Weights of a small class-conditioned image diffusion model.
Model: 6.83M parameters, 64-pixel images, arch unet, activation silu.
Data: 195000 training examples, 22.7 epochs.
Rows from block 4, named by matrix and row number. Each number is 500 + 25 x the weight over its row's rms, rounded and kept within 0 to 999. All counts start at 0. Numbers have three digits each. After the name is the row's rms in percent of the matrix's.
# emb: conditioning projection (model.mid.1.emb.weight, 384x192), inputs 0-47
emb.54 059:568503493482499507505477515534481487504492518467439470495485511483497514496488460473498508520472482495477499512482526467476456504486467475546488
emb.55 134:503518517504485477491496485480508503470469487479532468476490535481501483508491483496496484501506512491494489487480475479575580508472477500467482
emb.56 174:499505502470476506476497463508482478480490466469472498482464535466486460469484471474479497483476481473476467460489470461492537496470466488494463
emb.57 122:494507517481526502479490488452511489522484491491452477491495527463477481510488486466497497507512494470482502474465501478529598505482489481491505
emb.58 057:512526494521478481507528514531501517498468506527449464529547490488530506534494518507546555505503518457491471532536505525496487483520512508467516
emb.59 077:506531467500512495525523526507512528501526497510514512504518449529551536519526565526510493501523519510513529520529473534488467507524511466533477
emb.60 120:489422472507595489473469488490507506478487489490509555486493466484497483478457477481505505473512484474484478482511526464418488503455478503480466
emb.61 142:479516472472515450486506497467476483503482491461518495506473472461499481484486497480491494482499476476478484452528500468515563491496495486505477
emb.62 075:457553467473431504495503474479481464502486483503433508478464522468501460512466504519497525478487471459463484450497429486500559502475471532486475
emb.63 221:456500504489505461471475491490482483473483481463489470489490473463493442474469488472496487491486492473486485463486478480517546504462484487480483
emb.64 062:478505458503542473540496526507508514480492469519489482528528473490540521446500538501535502513501536481470509490517448562477485513516500497529519
emb.65 253:458502507474528482472471484476485480498485481469498489477480505482472476488463481468491496479472478459488468473492452464524563486461465501467470
emb.66 211:497540513478508490479486483500482492488468484471462482480497490455480462487473498458498478502489503476468478462491483461515572498468475482498488
emb.67 097:484482476477552497480484495461477490522499479494479539484489490484497492468483475478525501474495460452498484459513484467508522501478494489481510
emb.68 056:497508513514492454470474504494515511493502499561514454556534464487512473491503513462522508501472503484507502522526525470445465496492532493515539
emb.69 069:518454521500480524480489507533456495462472484493476436496505530474519491480464523468490488519489501513477517510471492423485536518432492481501439
emb.70 050:556533501504508471469539501515520505507526455469487464502477533469472473494468472482496482463455486486490479556506463524551509455477494483494539
emb.71 235:505498514467474521467483470550473473469464488479502468472468502457479467482480464457476466504477512474464481465477471464508527509465486476517473
emb.72 054:508529496479491515485483476512506472522491501504495479510463479529477508537502496520509495512471523508486476487521502517504597503490521469507430
emb.73 091:493543488527533453546517528499520534505530530493499518548546473514537534481521543496517525547494500510510522534535500533497503500526531500530539
emb.74 088:504555498482493487479468487515494512497514467463494488481489510464475493486472476466480507492481516480480471455503475459499567526471449495476481
emb.75 061:547497515480462497500495518550497505466472465468480451522488536475471481527519435469495453504502540520503510442504444502529534500450475466506523
emb.76 051:560540513545487528536510470521480479463506516481462497506488496468520518486479527467504534508484521501490528541482507499460482487496468517508518
emb.77 066:498523506549491476559511551510550529505495473491497501537538491515513505512571534542538508512546496539504539489517471535477459502515503495514502
emb.78 178:501451508462495524465480474512464468484493473473491506471477535484474473477486458489466499489481494494473481484481488468468503503461464502502476
emb.79 095:491483486502576493494518515513501497486505515491538454518516492463503485499478501517501467494521498476483493518505570491583584494495484530489518
emb.80 065:489535493517514469541494494509530566489524533506464520489508474495508527459520504508492534540496516507484493504510510494462499520527502511557517
emb.81 067:510504523488475508513470498496499477495495491481512442487491587458495490511478479491468512492504524494520473483508497506497578472470466521482466
emb.82 061:508512492552462510520487503516519533526528492510522502520504500479505545507548528483506502501487498520522517497547479525479416520507541446571514
emb.83 088:519520501522515479549492533499498546512548541519506506532551466534521528499553544506529517490515504497507527528534505524498447486530527493526527
emb.84 058:562490487488498504505475482543477511520481471507479518476503501490516503500467492487526541530523502522497481452484533494437478460469481464520522
emb.85 212:467499501469498495466496474494476471487477473466477484477487513472471463484481471458489482475491493467486468455489473458520570480455476492496466
emb.86 199:509505523481458527473476462520470472475468466470476462474464526470476460481486461476477469495464506481469476454486474462489531490482472478526469
emb.87 055:475447502517465490508496521541455508485522532544520489513494504491470533503534500503485487512492473525476532506493478482497551528473488500542475
emb.88 093:508428516481478548478467484535499495484494485492541518473507563480499503521476492487480514467523535486477495515500526488515475520494504512539464
emb.89 115:480472457485520487495494494486476466509534477470523523478478527447487478452495486510486492479494470481506464440533495480515548517481497470482461
emb.90 077:520495510487526516495516524520556534505512549531544504514525499529526558483535544529534489501501493483505519520503483528554453483533499493520552
emb.91 247:501497530474490518479464469491473477482484478462457507473474527475468462475483477477472488481465535486468477460491479472470521517479489483503467
emb.92 088:496504475542490473518511517504507533533542523510518525517508467494512521491515552514510530506514479476511528522521498533492449503511513500509537
emb.93 071:489475487468463538472486521496459470508488471484489519478465498491501496508492485540491488509502497505496494502481485451456449486479453501524497
emb.94 073:481523515524515464513492510534517525507515536533512525530542506493534523487527511500531504516515512527504522503526465513496468475543479495486558
emb.95 071:513548496510535472511503540485491528505528515475481507475511503514529513487507504497516509513475484517485521536518559519516453466544514504534503
emb.96 133:509531488498505457487473512504484497499481497482485492498495492501499483499483511503503503501494501483481499486509477491530628506483502474506499
emb.97 180:524468527476495543485477478530459464478485472487453496476472537504488461489479469466473498497472512497480489480476491473456474501480484501503463
emb.98 164:521488527464461561467479463529467477473471476469512467457462531478474467494486473488469489498466497518479482478461484480487515516474486516507479
emb.99 122:484545494481489491481489492520513490488478466491478476498484520510500478486500511460483505502497493485468469442500466489522604506464482468512486
emb.100 165:477494504487521465484485491481485490498502479454468501496492504477489462455474482466491508491475487466489468459498469468475538505461465478500471
emb.101 064:514530510476514472551505526499518529492486472465489474497525500530506497495523519517540506495491490511504490505528503516506594485504520493490521
emb.102 172:459549485505482462499512491470482485494482489481516484495496482471502465477490487479490490488495496458483486454512462478539612491464487481473476
emb.103 188:514480523478483534477469469518479468474501467463471485472458520474479455483468473493475473502478510499491474471471499478463486521484475506481474
emb.104 230:511464511476478528467470472529463464471471468454484488470480509475477469481474475477468486492463516483464461476477483475476506489476479505506468
emb.105 115:465580502520456423490490526465486505506507522501499474506504496503510485502509526484503509506507483481480499477517490492571630477489518481480505
emb.106 086:484537497516523482507494536509524497487474531518511510507530467494522528509500528523486502492504482488495511506512489510539597475531517509482526
emb.107 124:481532492498487467512487508495503518502500503502496506493510496504507480499493501488516492477490497497489477489516483479515604499483488483493485
emb.108 056:478519479522501508511446491516482495481515498525490499535508466471490501491528521519503498502497540524505494465553495486509503514483507505527522
emb.109 121:493559504507495468515508519512502517508472527519481495496526468497505501493509510481504499499509498478509502469531503498542588475502500469496497
emb.110 086:499475518445526492500480476521495476474486473488507504520465521503500501480477490469496459526490522498485472450482506443439521526471462471513473
emb.111 115:512516468536573473522493516512480524517483503517503503488533443503516493487487492490502477509497506483487490498499535517491513479513505496498494
emb.112 116:475587484489413502500533493488516515471521496501538490503511488473504520498514521522506514484501480502482509479514418512596577485508501488493454
emb.113 087:498513511545518490488503497510517491482509519492495476512530474479522532474495513519494516510474505493507517478529501481529524494529502483523519
emb.114 090:494540489489500463503494507506507525514477523506487481514486503480508502502513530497501500483479489458504502473509511469562610479478487510518482
emb.115 082:491485488513561492514511511493502533521519520508492524500530502510516527526496506523525506484538473507522510537506506522513496482512526510451524
emb.116 084:478499488519538476467499511466480505469479496512473491521505486473515500537495512493484510492514504493484493477500456478483561491490510509503511
emb.117 060:510530519499487445494521508494479453543511521496498460480485483496473492487454509441515486485497489483476480496528500461484522488507514447546561
emb.118 119:475437491504600500473488474550497506467490508486534496495479477491497482487487511481511509503518508485492488502484563481505490478462483525518479
emb.119 078:504518520503550514498471483489502510489472514479498458453502501497523501501510484480499509518503521492493497473497495460527574493514494508489509
emb.120 095:505526516483523488471495506565506514492453525502466474495480497491521479499473512439480475511476522470493488464489477461523550519470497480519494
emb.121 068:474541477487466460496550468506496471512532514507572496499496493466489498497491457498469503525490530487521498510528507485566546483473484478469479
emb.122 108:504544496495503477495496513515499499497490511488488466513500499489517503483464495470523498518471514462486487484478481502521605508499513497525519
emb.123 085:537525514481488498484470506525486490501504492494471467463470525478490467476489495452507521523472524509472470460479475487493533513507480460526496
emb.124 150:486536503493499471502498509485504502501493506505472489510516496465504482495489496478509482499497503486488502465507506491541636513490482460503501
emb.125 116:503554506494463469478506500518504502498498495484490468499501487497493477494485501475501505516480494482485509490502462504529645498475496491506495
emb.126 206:526487516458477530470484477505474467470478463459493470484466521480473469484474473481474489505474500507475461472486486467486520503474492514492473
emb.127 059:471526485530551552476517457525462487507483465482490495499486521457457482482483520494504502497489473487504474490518526480523533525502538466483494
emb.128 157:492541489498493454485498497496512516489485507482489492506508497471488498487487495492495494492489500466471494468486478484531624514478490464502487
emb.129 094:498574480526456448516506531469519536480502536509469505483526485481517483472504534481537510458492504464492497476520483521550569476483531451499531
emb.130 052:496511545534493477494506524479476483521485486526447477480532520538543478529473493482483506524471489518451525460485486523475517489488493546489505
emb.131 144:471547497495474479500519498475496496484472492493517469492504466470501460492507495479486486498511499479463462453501471467549579523493482497495497
emb.132 103:487555492513501453507489510511487526512494518494515501519547477484489512475488531480521501511503520472504503488520465499549607488492524494514500
emb.133 110:469531496488481475501477517482497531473456484486520482479486494465506463488489489477490486495490477475481487446498442476555588491468469457508500
emb.134 123:466551460504486480495513496458475489487494497456536493481484468459491468469500482495513493498501488476478500433513491498550603489456494486474494
emb.135 135:478507503481552463506499497492493501480481498479496475488505476478509478515501508484501483488492497473477488488483520487506551513482489511499490
emb.136 068:543479560532547500487485472524502500438477487507564471485493508518505520499494488524491478535463575538513540491470547487455466532471515495550491
emb.137 092:534530479521511484520532537563537537524509509527533512514516453510540535500521530544533509513519487498528524525532498544521450490508514498507517
emb.138 086:469521486538510462526525525432539521525531522500493517509515489539550523524515521525518515492546491489524514517521500522481437496533523518468527
emb.139 122:521483517469494526455488468523465489496488506478465484489461516483477484496450478439479486518443518509478492455483508463472485494490493514494481
emb.140 066:488507525523495484507473521518498522502464524458513495505492499454488537455507511484543478510476520508518475491502549510461533491479500497519511
emb.141 060:505482517498527490484485517511463471510522478487434485509517531472484506506453518491509499504511549486492491494510506471472508531468504467506509
emb.142 057:498541488492489447488507526557481522500529505521487503469516477502505539472508518495480497455467494476534486475516450449459470471477469484512509
emb.143 179:465510517495533456503494496430506503500498516488532508501508509502520456449494513537528519467507505481497498478511475488464553515482481498458476
emb.144 093:493540530502488482489470482516494492485495490473497484482487494475485468474475493456496508461490525481481469445495459476534560507479469456493462
emb.145 097:481522511504521495519519530428515534523509508515534514521508504524499470489495520537526544476503544494506518508510499503536552553509507496466501
emb.146 073:538544528487481483497503493503487499509462502508465480471494493488496492490487480462498489512483521467522509488505498487479606476507489506491530
emb.147 057:504488490561489459518492519519517485489563510500490492530524502539521511454497546531480538506502507521533507500521536486484513477525520508531538
emb.148 056:491508497529506464531513531459503484487513556540562518530537506516509500480511514533488518516523515518549547543528488512467460520525475505472477
emb.149 070:500551512516497507517550503516486528526490545517490530524519506501510523485505513530494529514516513496485510492529529518552543481538524532522512
emb.150 202:483495508477472491458485476529471469502489476476446480477485494484480453469474476481473501488476496469489473461487478463486543498467473494506483
emb.151 065:490524475496484484465479485539488484518513480483438500460500530466492479476462467434489487478465487483510502454542472461492504518482522466476487
emb.152 173:523462514484457542504497490520498492501514493513521537474489533532491507518500507499488511487516505511512492507489467510449429505496495511501486
emb.153 089:512514486517555485550494500516497533513526519540509516503522458506534543491509503529508502494519471472505524480526526495523518469520525505510520
emb.154 094:547511526485507529487527491556492501510454504484484450492512507498493486515510503457517472484491556510473483470481514489491500545471470459545471
emb.155 076:497541515503472478522487500481519511486467524535546501516513511521505508504526462551524548477508498519511511499496503517512533472521518506503541
emb.156 083:501488534502524462520494496488530509490479507521496469519504507522487516534508501494539490509539500536489514517492570498515540505525501514493525
emb.157 072:532530490494521501511536504603520513512480525497545466504515452523504495524483520518514506547503530491476492503490564508504492510502496500587495
emb.158 067:475521535527508492554520545508540492505503501504505516495506464519530501510509531507496529494519482507569518520511500500516470477470520510487526
emb.159 150:480510506457507520468483479492475482510498485474492502483487495466499486486478469485477486459492527448479486481499475466520584495478474503467467
emb.160 067:472480499518539464503482547490528470492521539505515470529510476497509511544527480525562531486478507503513510547505557521448464494505514530501516
emb.161 063:497548505484495503517521548565514533510496553510456507529511459509501529502514533505509510503482523477478529492526498513495490523527476474526536
emb.162 055:500533521484463509520496510549516559521516523487472476532500515487515525452528510503486527495504523505511501483506500451501488532471503459535511
emb.163 068:566505471467492513487516477532490497475499470463478514507509509499464484494439489451509487492468524482461480480510527462484530556480530515497507
emb.164 073:497495475515516488524505509464504518465521518532531517502536477524529532528527524529511530518526486515495501513525494514507500511531539508491518
emb.165 146:499539527489464488474479476464459481474490484465461500467477541472490479484490464452464452469483512464485475464514442472507543509479496469478495
emb.166 141:516539485493477482470494470562470473472481485467448442494464494465478476495487467470476499497482499485474474476490519465533555506470504461533473
emb.167 063:496488467545494505527517531482473539493514541508533490507521463482511516494524498553547495501546466522503545529503500542525474481527554477518484
emb.168 066:496541480485512481483484515514488488525502506504437481487449487474499478529511463483521508485464504501475491467503462484532571521502489456507513
emb.169 066:500535491530494475543478539504492511500524522508466509539507492505489520453509482497534504530515529514516508525508490511487497516537515483519530
emb.170 059:473533496517538481499506523544515512512501501509473472530582457499514494486483560511512520528490530488482505499524506532504514508529505502524524
emb.171 166:469523502464455514480482477515464480493493459466450482487465518480471457468472467468471498498481495485487474468505456486500537487503487468501481
emb.172 075:489551488541517459512500539475524533523498523508486511506522482504531535492515498507503515495488510475501516493517502492531528486544515478542542
emb.173 212:548499529457463537501486480529480468484459474464456471478470518463465468472479477465471466505470530509456470470475479478491505503480482489500476
emb.174 064:507523491551486497518487548485538546531506554542481506500490503553542517516513523517525484509532514547482478514508473537507516513542543478524505
emb.175 204:531479534479468549464478474526487467491495476475482484479469542474468480487488475476475484492473514498485472475459479493493507503484482499497470
emb.176 061:519523533499506473508506514528503521520493543521513489501505526503515485514470507452508494513537506509498496517520511512521561498527499466504501
emb.177 081:500499483516542492530495505557506530513509527503533487519539475505540538484514541512546527528508518544540526505515559494470474503526523497538518
emb.178 086:521496481534518481496494512556495509494502520494526497498498474474515518501490498531509494514533495478504495513507521499457533460523507494527500
emb.179 110:433486468474549465465490480459490499504509479478486506494503496465471461471482490474491493473482462459528496467532484469508552492485462505482484
emb.180 065:467479503511482515561465505465528537499477529518507483537526476483545523499536528485487502519491499536528524540513509523498475503503535485492527
emb.181 064:507549487534495477508490535452507517529510513480499495531545467489554542490472519546488517505514508499477514502529467514516473506511493507505503
emb.182 063:510534506490461443498479535553516510487474538510448486467491464488505498460514524448513508516498524548480509473506493515518537523490488465535517
emb.183 064:511522490496509495504484510476530507491498533531521485546518496521533536512571502489536527518501514499505519487549490529516499493536496491504477
emb.184 068:494507516507493524517499489473546508491513513521523477502515517509529502479533490464505501501545456469496466529480468529514596516471511504496525
emb.185 072:513496469528573454508520508535532504510529516525497519525511467515495511523526558493545494501518498494495507495549559522490536471508519516491496
emb.186 083:468508470524508485525502552481529533505537526485512511512530482521551492483512540526546520496487513514495529554524517504510425473515520478492519
emb.187 172:492543489474468505482484464521472471497486469481439504472459523480472462492485477465468493460475484477485467463503471473483543494483478493509464
emb.188 083:509482465457495495498490462526461455517505488463482496482467522488476462468464480479476480503474509515493475488503524474495478501466483464517467
emb.189 084:500521512525528487509508512505510500536504499496503520535512465503517548534535501517507510509498521490491514504545515482506551470503514487508551
emb.190 079:506513523493489473462510510472485503510504473525473509488468510485520508517504521501487522495505512488512485527514467487522615513495491533499513
emb.191 064:509536558500421497499479538508517516476459528473447486526488535514465533482492465451533502503484562478486475457495532467520519516501493428529471
emb.192 082:496523490555508501515474523485498528498498548484488512524509474493549512513493515525538532515529473478529512528516522530509504483513539514494520
emb.193 110:520535510536431512528518520553528517503547516533514503512526492523493544553527532552513480545524501547507550528502517549561470507548519500537512
emb.194 062:474468508519522526509513497511487530499511459509489515484470451501497490478505519508527468497460509526501480453534559500477493527509499472550486
emb.195 084:496528490507509469525497540508508524499504515502505521524540491513522511480543558496548510512500517501526495496548520507485488489533516511516516
emb.196 075:460524518541534483515498517493533524530492507516496485516531498495537505491544543492529503515481484520508524524514491510501483476530537512501503
emb.197 070:505488468481381521500484495486497495501541477510557474516494499481494464515504515502498528506470502471543490527503469535500513483525539553507509
emb.198 083:486519511506445463545479515467519490520530534530531524502516522534523501510538511517526519494501487548509502519528519562488450517527526460513552
emb.199 081:505533485530503466546515510508526512530535530537499501514541456509515538503527514512523544526513497508508524501523494518480464465535532496530543
emb.200 102:493529491529499484519529522530538531486513512513531510554529481509519535511525527498528515488524504514507549536542500518532492498528552488509521
emb.201 101:505511498516515451542492527522517508508514516539529518534523472539528551527518537536519537505516514503516541517525524535498465509510509505488540
emb.202 069:506472479525490516518495500573488495499514505521523511508464483507491505521493502488488494490449541493476521472509537481464460546476475477544451
emb.203 090:488504486528516477532512531520540547514524536532491510509521478509543542481505542528535541503503524513546514513514515545481467501521531491516535
emb.204 078:519514490513499477505523532532532564520546537515527492527534468520522545504511516494539504537523507509508531497519513512561451541526520489518524
emb.205 097:493509483464470497471521497562470517498483498453493466482520501476491532499481501504491498516501483473487479492482495484518537462464470456521497
emb.206 083:546511509505471508511515520554471487465484471505504469490494483524505508505513526512479491509500528529494465472489549499467431551514502480552515
emb.207 093:491541474542482483512507522486525536513514539524506472519526469501527524497539494525545512505513481477513545521505516529485485496564525479518513
emb.208 075:487515467523489489517501516533511505512541521508513535506524451523521541486528542499517531508483518522523511512506457507470467485523533528480524
emb.209 083:506506515526487450517507496472519536527527541520499517544542466521541549492532564501553530503535496526504524512515478523501444482502511490496529
emb.210 085:493520475536500482533497520486506493495535522542493514547510492525515529491537543490527527513527489513506528508498464543497452484515536521501543
emb.211 082:498510514546508458535501552474521550521503523510510507520522501549524543523507531527531532506516496498505528526494476534463432474516527510505529
emb.212 074:482532507534528460516481536510523548493539537510496542500509470547541517498487524500526530477496482518526530513515513538505489482537518523484513
emb.213 086:510525489524526465516491509520504529492527524513491515538550504510537547511509525501547529515506499528485539507506483513499454456515548495542527
emb.214 085:550492508518545508511495500585489495496461517482456489489491476448513510486495490482523465562500479513475518483504567505535435476481476481541515
emb.215 058:578494480521531498507478486520443480506556508484472508519496452498501499473499476440523488506502532498483498458548554496442519510485525499513487
emb.216 079:530436501503568489488505482510508483481541513504554520475476514537479477478521501565497508467516509527533527519490561516500441504494470508481502
emb.217 093:491479490548557486531501514488524530519483510495514504497512474523533520505510534515502492522516505519512485549486550492472440529520493509529507
emb.218 068:570463535488511518520501493527492508478504482501540491513510543467471489494490476539513475500485555536495489509496537482468484547465502484512473
emb.219 083:462545487511509484533502536522513552515520538515508510520532489531526564503503517500557512530515531514526536526509465536511441493528505516520521
emb.220 089:494529483546519467497506548487503531510518528512486506535505467521518534492519518530536490481535520511512531504510499559496461551541503532512525
emb.221 105:527539530515495523538496537465498530515500515530486484508525447544540491510489502546531469507515538542483522536505546547504478541525507530530505
emb.222 076:470517477535449470528529516470522549491526532521534491531536481497499543518518500528523531502509467482522510511537464527522483474511510487472509
emb.223 088:491531488503507499523516523484524531540506535513506472513552470538554515486509543516514525492491470501516520497517467509472506460507514490528567
emb.224 067:509519461547483486525523511540494505449500503525489512543536468505537516463518502506507513510524532521516513518507507502492439522510483441517494
emb.225 069:505489519484571503530519485447520511515509498514512539488483503535499487509471455525482499480544475531521525522489532520434436508494495539512486
emb.226 078:482533499539500455512521531511548525508525523486481525515513471525488525478513527527537537503526484517524519483522489515516461481517507521509499
emb.227 080:484532513545524471530500526508513520517517547506485506534523447504520524480515512520554508509504497518504523533539490519513510478517538486511515
emb.228 091:501513482534498459529541539486542532520534535542508512523560484531522534506530509516518538504550500523558509538516492528506439480541534495506527
emb.229 084:523491493492398492527487492509513498498527527537424512526517535519477527516514519475493501520476542552469499499480482529522471508558500459514512
emb.230 063:539501497486498507510516511537497515539505494508489473521474460504512504498491508490505497534521545494487492454523526464518492528466476448525510
emb.231 069:522526502512490481529499516496533561538510545522517505541521480514530529508498558515522533510523476504513514514539509537523499495508501500497525
emb.232 078:503531495548500480527490521473513542509518545531508507539514481526517545487511536518523513486513503511521518491531482520494469458538537504539526
emb.233 090:484518492513465484529514505494525516524506551534501497510546482523516527539543541523560524514536493522502522529479517532527464493537518533495527
emb.234 080:484490485513504453543504527499533509533521544508496516525548485486512489503548526509533530496536498480508503485507501520470454470515520515523549
emb.235 081:502534477548507479497531539521509543481511523507477495531546458516541501488488533505508550527507511515484541490510499528530486489514531495519540
emb.236 068:517541535556505488541536557492510464505528546510464473525506482523536530509492524503522520499493479477511507534524489496528507486540511487532544
emb.237 086:460492507480479503494523486467476454487549486499529505506482480467489484489511470484495509461503451505493504479515457516471490484538516534489495
emb.238 073:484520498515542464501519491586511509487488513509456477492516458514542503503535500462513518517525513503455519473492519498540511470539509468559504
emb.239 073:486549480531482481495496558487479502487549509511502520531544510541517510465520513488519505522529518511507532497535475503501506507524523519504525
emb.240 072:450468477493509506473462486503496487503489489500449518488491506462517512483512489474505510487504455479498447479473536484473498489497456452462476
emb.241 095:481510474509537471522505544573506523535514535513473506522502479531520535487520510540535524512501510491504548527511516528508451481518523482540517
emb.242 063:498501462566514443507516525499486519528531533568481469525517463521522550463536511502493514487528523536502514554521514559500445513488510501507500
emb.243 068:544518469559475477490492537466519518509489503506491527512562529500539538511476523513524510509502490455525526539513492508510504461543509508501532
emb.244 090:496473508485556524489530486453475507480502505466566518471497494450499479504468449556470495480491476526496500535472509489468512487489499559497463
emb.245 073:496469448501493496497515516561476490458482541548508497516470477523478516499507486517533507515492466483480532523509490515537433499539520484527522
emb.246 079:484500498536523456528496533525509531530539534513494523520524481506507529514537545503555532485524494516519522537526481492505491452487510488520528
emb.247 096:491495504514508462504534532485539515508539537518564518531525476509523535494492534542547510522498532510522526527532491528505494494518492521498526
emb.248 079:510514489516436515482493456536473476466467506488489465493473511494482507501499507534475496467505460515455446501504497471471502554468535472526504
emb.249 078:493528508503487502544519537529525536500509526503475477487556499511531540515533533457514505506503501490526533498504490521507525511493511490491519
emb.250 076:491513484517522487518499537520516524524495546526510522544526493486562535491520537501532525487507501507498520536524484538488460460536515523516519
emb.251 076:494552482546508477514517522492525531519501528512481529528505468494528552521493518510549532498514488499511528528504507518502454522525552474528543
emb.252 070:490537502506555447509487504465509514508508508482423548538522517498497491472485513490528527527491463493489482481502485501477511485495486547476515
emb.253 073:518452476473556498530535523473464508515547515497521527529499493473532505507489487468501504517487464515513488504515564521410438486511513545490510
emb.254 061:476564509525439504535501492482515497497520521487501490521513532494492518513505520475545501500498509555492519486502486516479500452529502482503509
emb.255 063:494481524499490456509473503475500497496500546482467422510531488489500519499543517460495471526475490536473508477453468518502468494486464503506551
emb.256 061:506542482504505471521522516514469558496536531482450511526497508543540537478480541507502506500526523515539516500489537541441495515502524503520501
emb.257 121:483476476526523499508530533456546522496494534536548520523542483536508531525531523520521511477535479531535515533506465532498458469531504541483516
emb.258 078:516509507509499501531493509537517536502521548497392463528527489530525525526483504508534500522499533520521484514484582486473428494540520521532516
emb.259 069:452424447500519503487493494459509488523544492509469539511500482481516491469496472486488489475499507475556542474512551493518528488506510543458531
emb.260 085:487511498539497480539512537521530536516526549518497525521514448537508531506505512541515509490523506483498523504546482534501476467513570508526504
emb.261 074:500528480512516465539486541487474553521529525529468521520525451518507525533531522515513554516496491468512529495510499523514449507537499533504536
emb.262 080:509539522510517475544510534522484522513519516506507506526522487554537545536553510523528522528525453505506510522525494510528461464493488484519540
emb.263 086:490531452492508520528520505545511511454490503553519530486511444516502520522524499523495510484520446496523506503513507522498467510487549505555519
emb.264 061:503544481487505499531474539515528531502499542487467510547511492499504509464534517479482542501471513483478513541541493517525507436481503516506508
emb.265 084:492526490558528477550490519493507509528523524488461503526526473504537537509533529513531510492510479493494502535535507535497466491529516504521490
emb.266 060:493512475503511500530464490516475504524537489471463532495465468471489486478502472433479474519472525509470504468537492486453514528493471475492507
emb.267 066:505498465501473492531492515490481547502489527521486466539558494508537531523512536499530529526537479516503511491474531494517491481517539506527544
emb.268 088:507574499536525477560480536526517537508522541512502507523511472489529522503499546487549515517508480506508553496501518522515446474518517490519552
emb.269 076:490554453531523475530505531476509521512511561529483515532536445511536529493513522523522554505516494483490531500524477536492470462507496502499533
emb.270 091:515433512496513532461498458551491455456474483487498484491468521514494518518472486497479471479502470525496460499478494502484467505474492502514465
emb.271 116:504452476510540492527512507482524518517519529504549536513521464512508517529513531537525517476527508499503517534527517519487439464534509513507516
emb.272 072:505526486503550463502475546511552522489501523514475502536512446504495545497495503502485487525467508478537532523498511512522459503506499471543497
emb.273 058:491524476507552447525517524513537560505546498513474487514511499504521521510528571544481518491466483486541498538477507529515507450514504436509513
emb.274 080:494545515519524488511510537524506529531509524517497505519543480513542518499504536514527531512528496500510500516512504515515455488543525479515525
emb.275 083:462533480535496489552521514521525519495516536502489552532539479501527519497507519490537526547498498495511495517532510531484448505526525508539487
emb.276 064:507528511530536494495513551527507517485492538502484480516540493522503548487481485482486566510508505528479503532517559520488493483526494497505527
emb.277 055:468442480486518528504501466507496516474513521471445489514505519506517534482479530448455559486478485518488493492468519483506512470502501532510513
emb.278 081:526533556495432502510472504517475483467469505495524483506500522476486490490508491516496503508452519492483483486474491496459507525497493479578494
emb.279 067:513514486546509465507516520492494505506497517514516492502527463507530551500526518540540489509520504538520498509504479525497481446471520452544509
emb.280 112:515531487511507494514525509521540518511537501537582535503501504497511526527527518573505483514546497522519536551504532525507470501535521506504526
emb.281 071:482462497501523512492504533482492448493554450498525510502509503492493440479474488500456499500508477474494478475522527446486507511495456490483476
emb.282 089:498515484521501469527515542511521539528507558519506511541534502523543515496516550522522529492507502491501521542547473548512417474549512498504524
emb.283 080:499531486501498488525494503483510508495528507456518525499491470488492444455513507495516509493469498528489481493517475525442479523495523505514510
emb.284 090:489538481513496465545510527501500520541524530534487532540510459507542528513544519511535516500523494528534527518503510521497428466548528517505505
emb.285 067:502513451548499479503528488452519493541522504500490509494525496508510514498497522495524521474471459499528513518515484503472526459508499504457500
emb.286 099:473530491528513479531525516526519512507522514518500497545531486511509556505552514502521519504523484492520506523556471520506459479530539490512523
emb.287 071:505552511529530476540498532491513513483512547505471508557525479509551542493491548510499492513539494486509533482530552523510481471525513485497532
emb.288 085:470527490536527486521494529503507510522499548528499516513525464504499538523483554512528529500518494516531524513507488537478505468524524474504528
emb.289 098:507495520480476535486458474525490477465494478492532509466471525484479475516487467534469505482481491499485455475473508473453500510464464493518471
emb.290 081:542475485504440537496515500546486482472467493473532465471490494499480497546497469555490469523511495551502509487476505530479474489514513508539511
emb.291 064:530544543488467524516520527559509515484469527493526498524493461490501519506490513483525484529477533473467496479508478481448470529521502490579518
emb.292 072:522501517518522481487467498512507530514515520499476503522512472520486513478515532514493519486488484550525506508501536517458450523501542492525497
emb.293 069:490486518547494510511504510485508509515507541504476477505551467490491519510540525543514529499491522517493522533533491517494462478514508471511537
emb.294 065:523529497476467521473519505514471479507488463470528526500464497504452466485482501509506517480487492533515493484539495489449521479503482550508515
emb.295 082:545500539473499532519513477530493469491485464500494461502489481519492494488477500523527479522494537499476481513488505478438446531506492511535488
emb.296 074:463489522478487513530510483479487537457495488497519491485454455476473522487488467544454488485521479506497482499487486507450470512499522545495490
emb.297 092:487526504534474481519518535523517532485516527508484535517534500544533526497521530478534512488492503489542511506533479535535503465513536475508524
emb.298 081:504517489532512486538526539491528499491502544529523512532534482509511549510514515508516507492490503464531504530517487537497493466521537507491534
emb.299 083:501522493530512495533510488526491528494522508521475495522549480547526512484511521531517518518513495541516514534519481539485512495503507497516516
emb.300 076:484515516550493477534497522496510525532536517521478515514535472518527512497530531512508509498496490510498508493510484538509487505537535509504525
emb.301 094:489515501516540462511504548527497518524524525544504539538538472540507520481515514535510508505526456480527508532507491531509463484564524512488517
emb.302 069:530525518491481526455498473551460478499520489487481517478469518493477523502498498476472499560491535531509529478523475497465452523508527482542495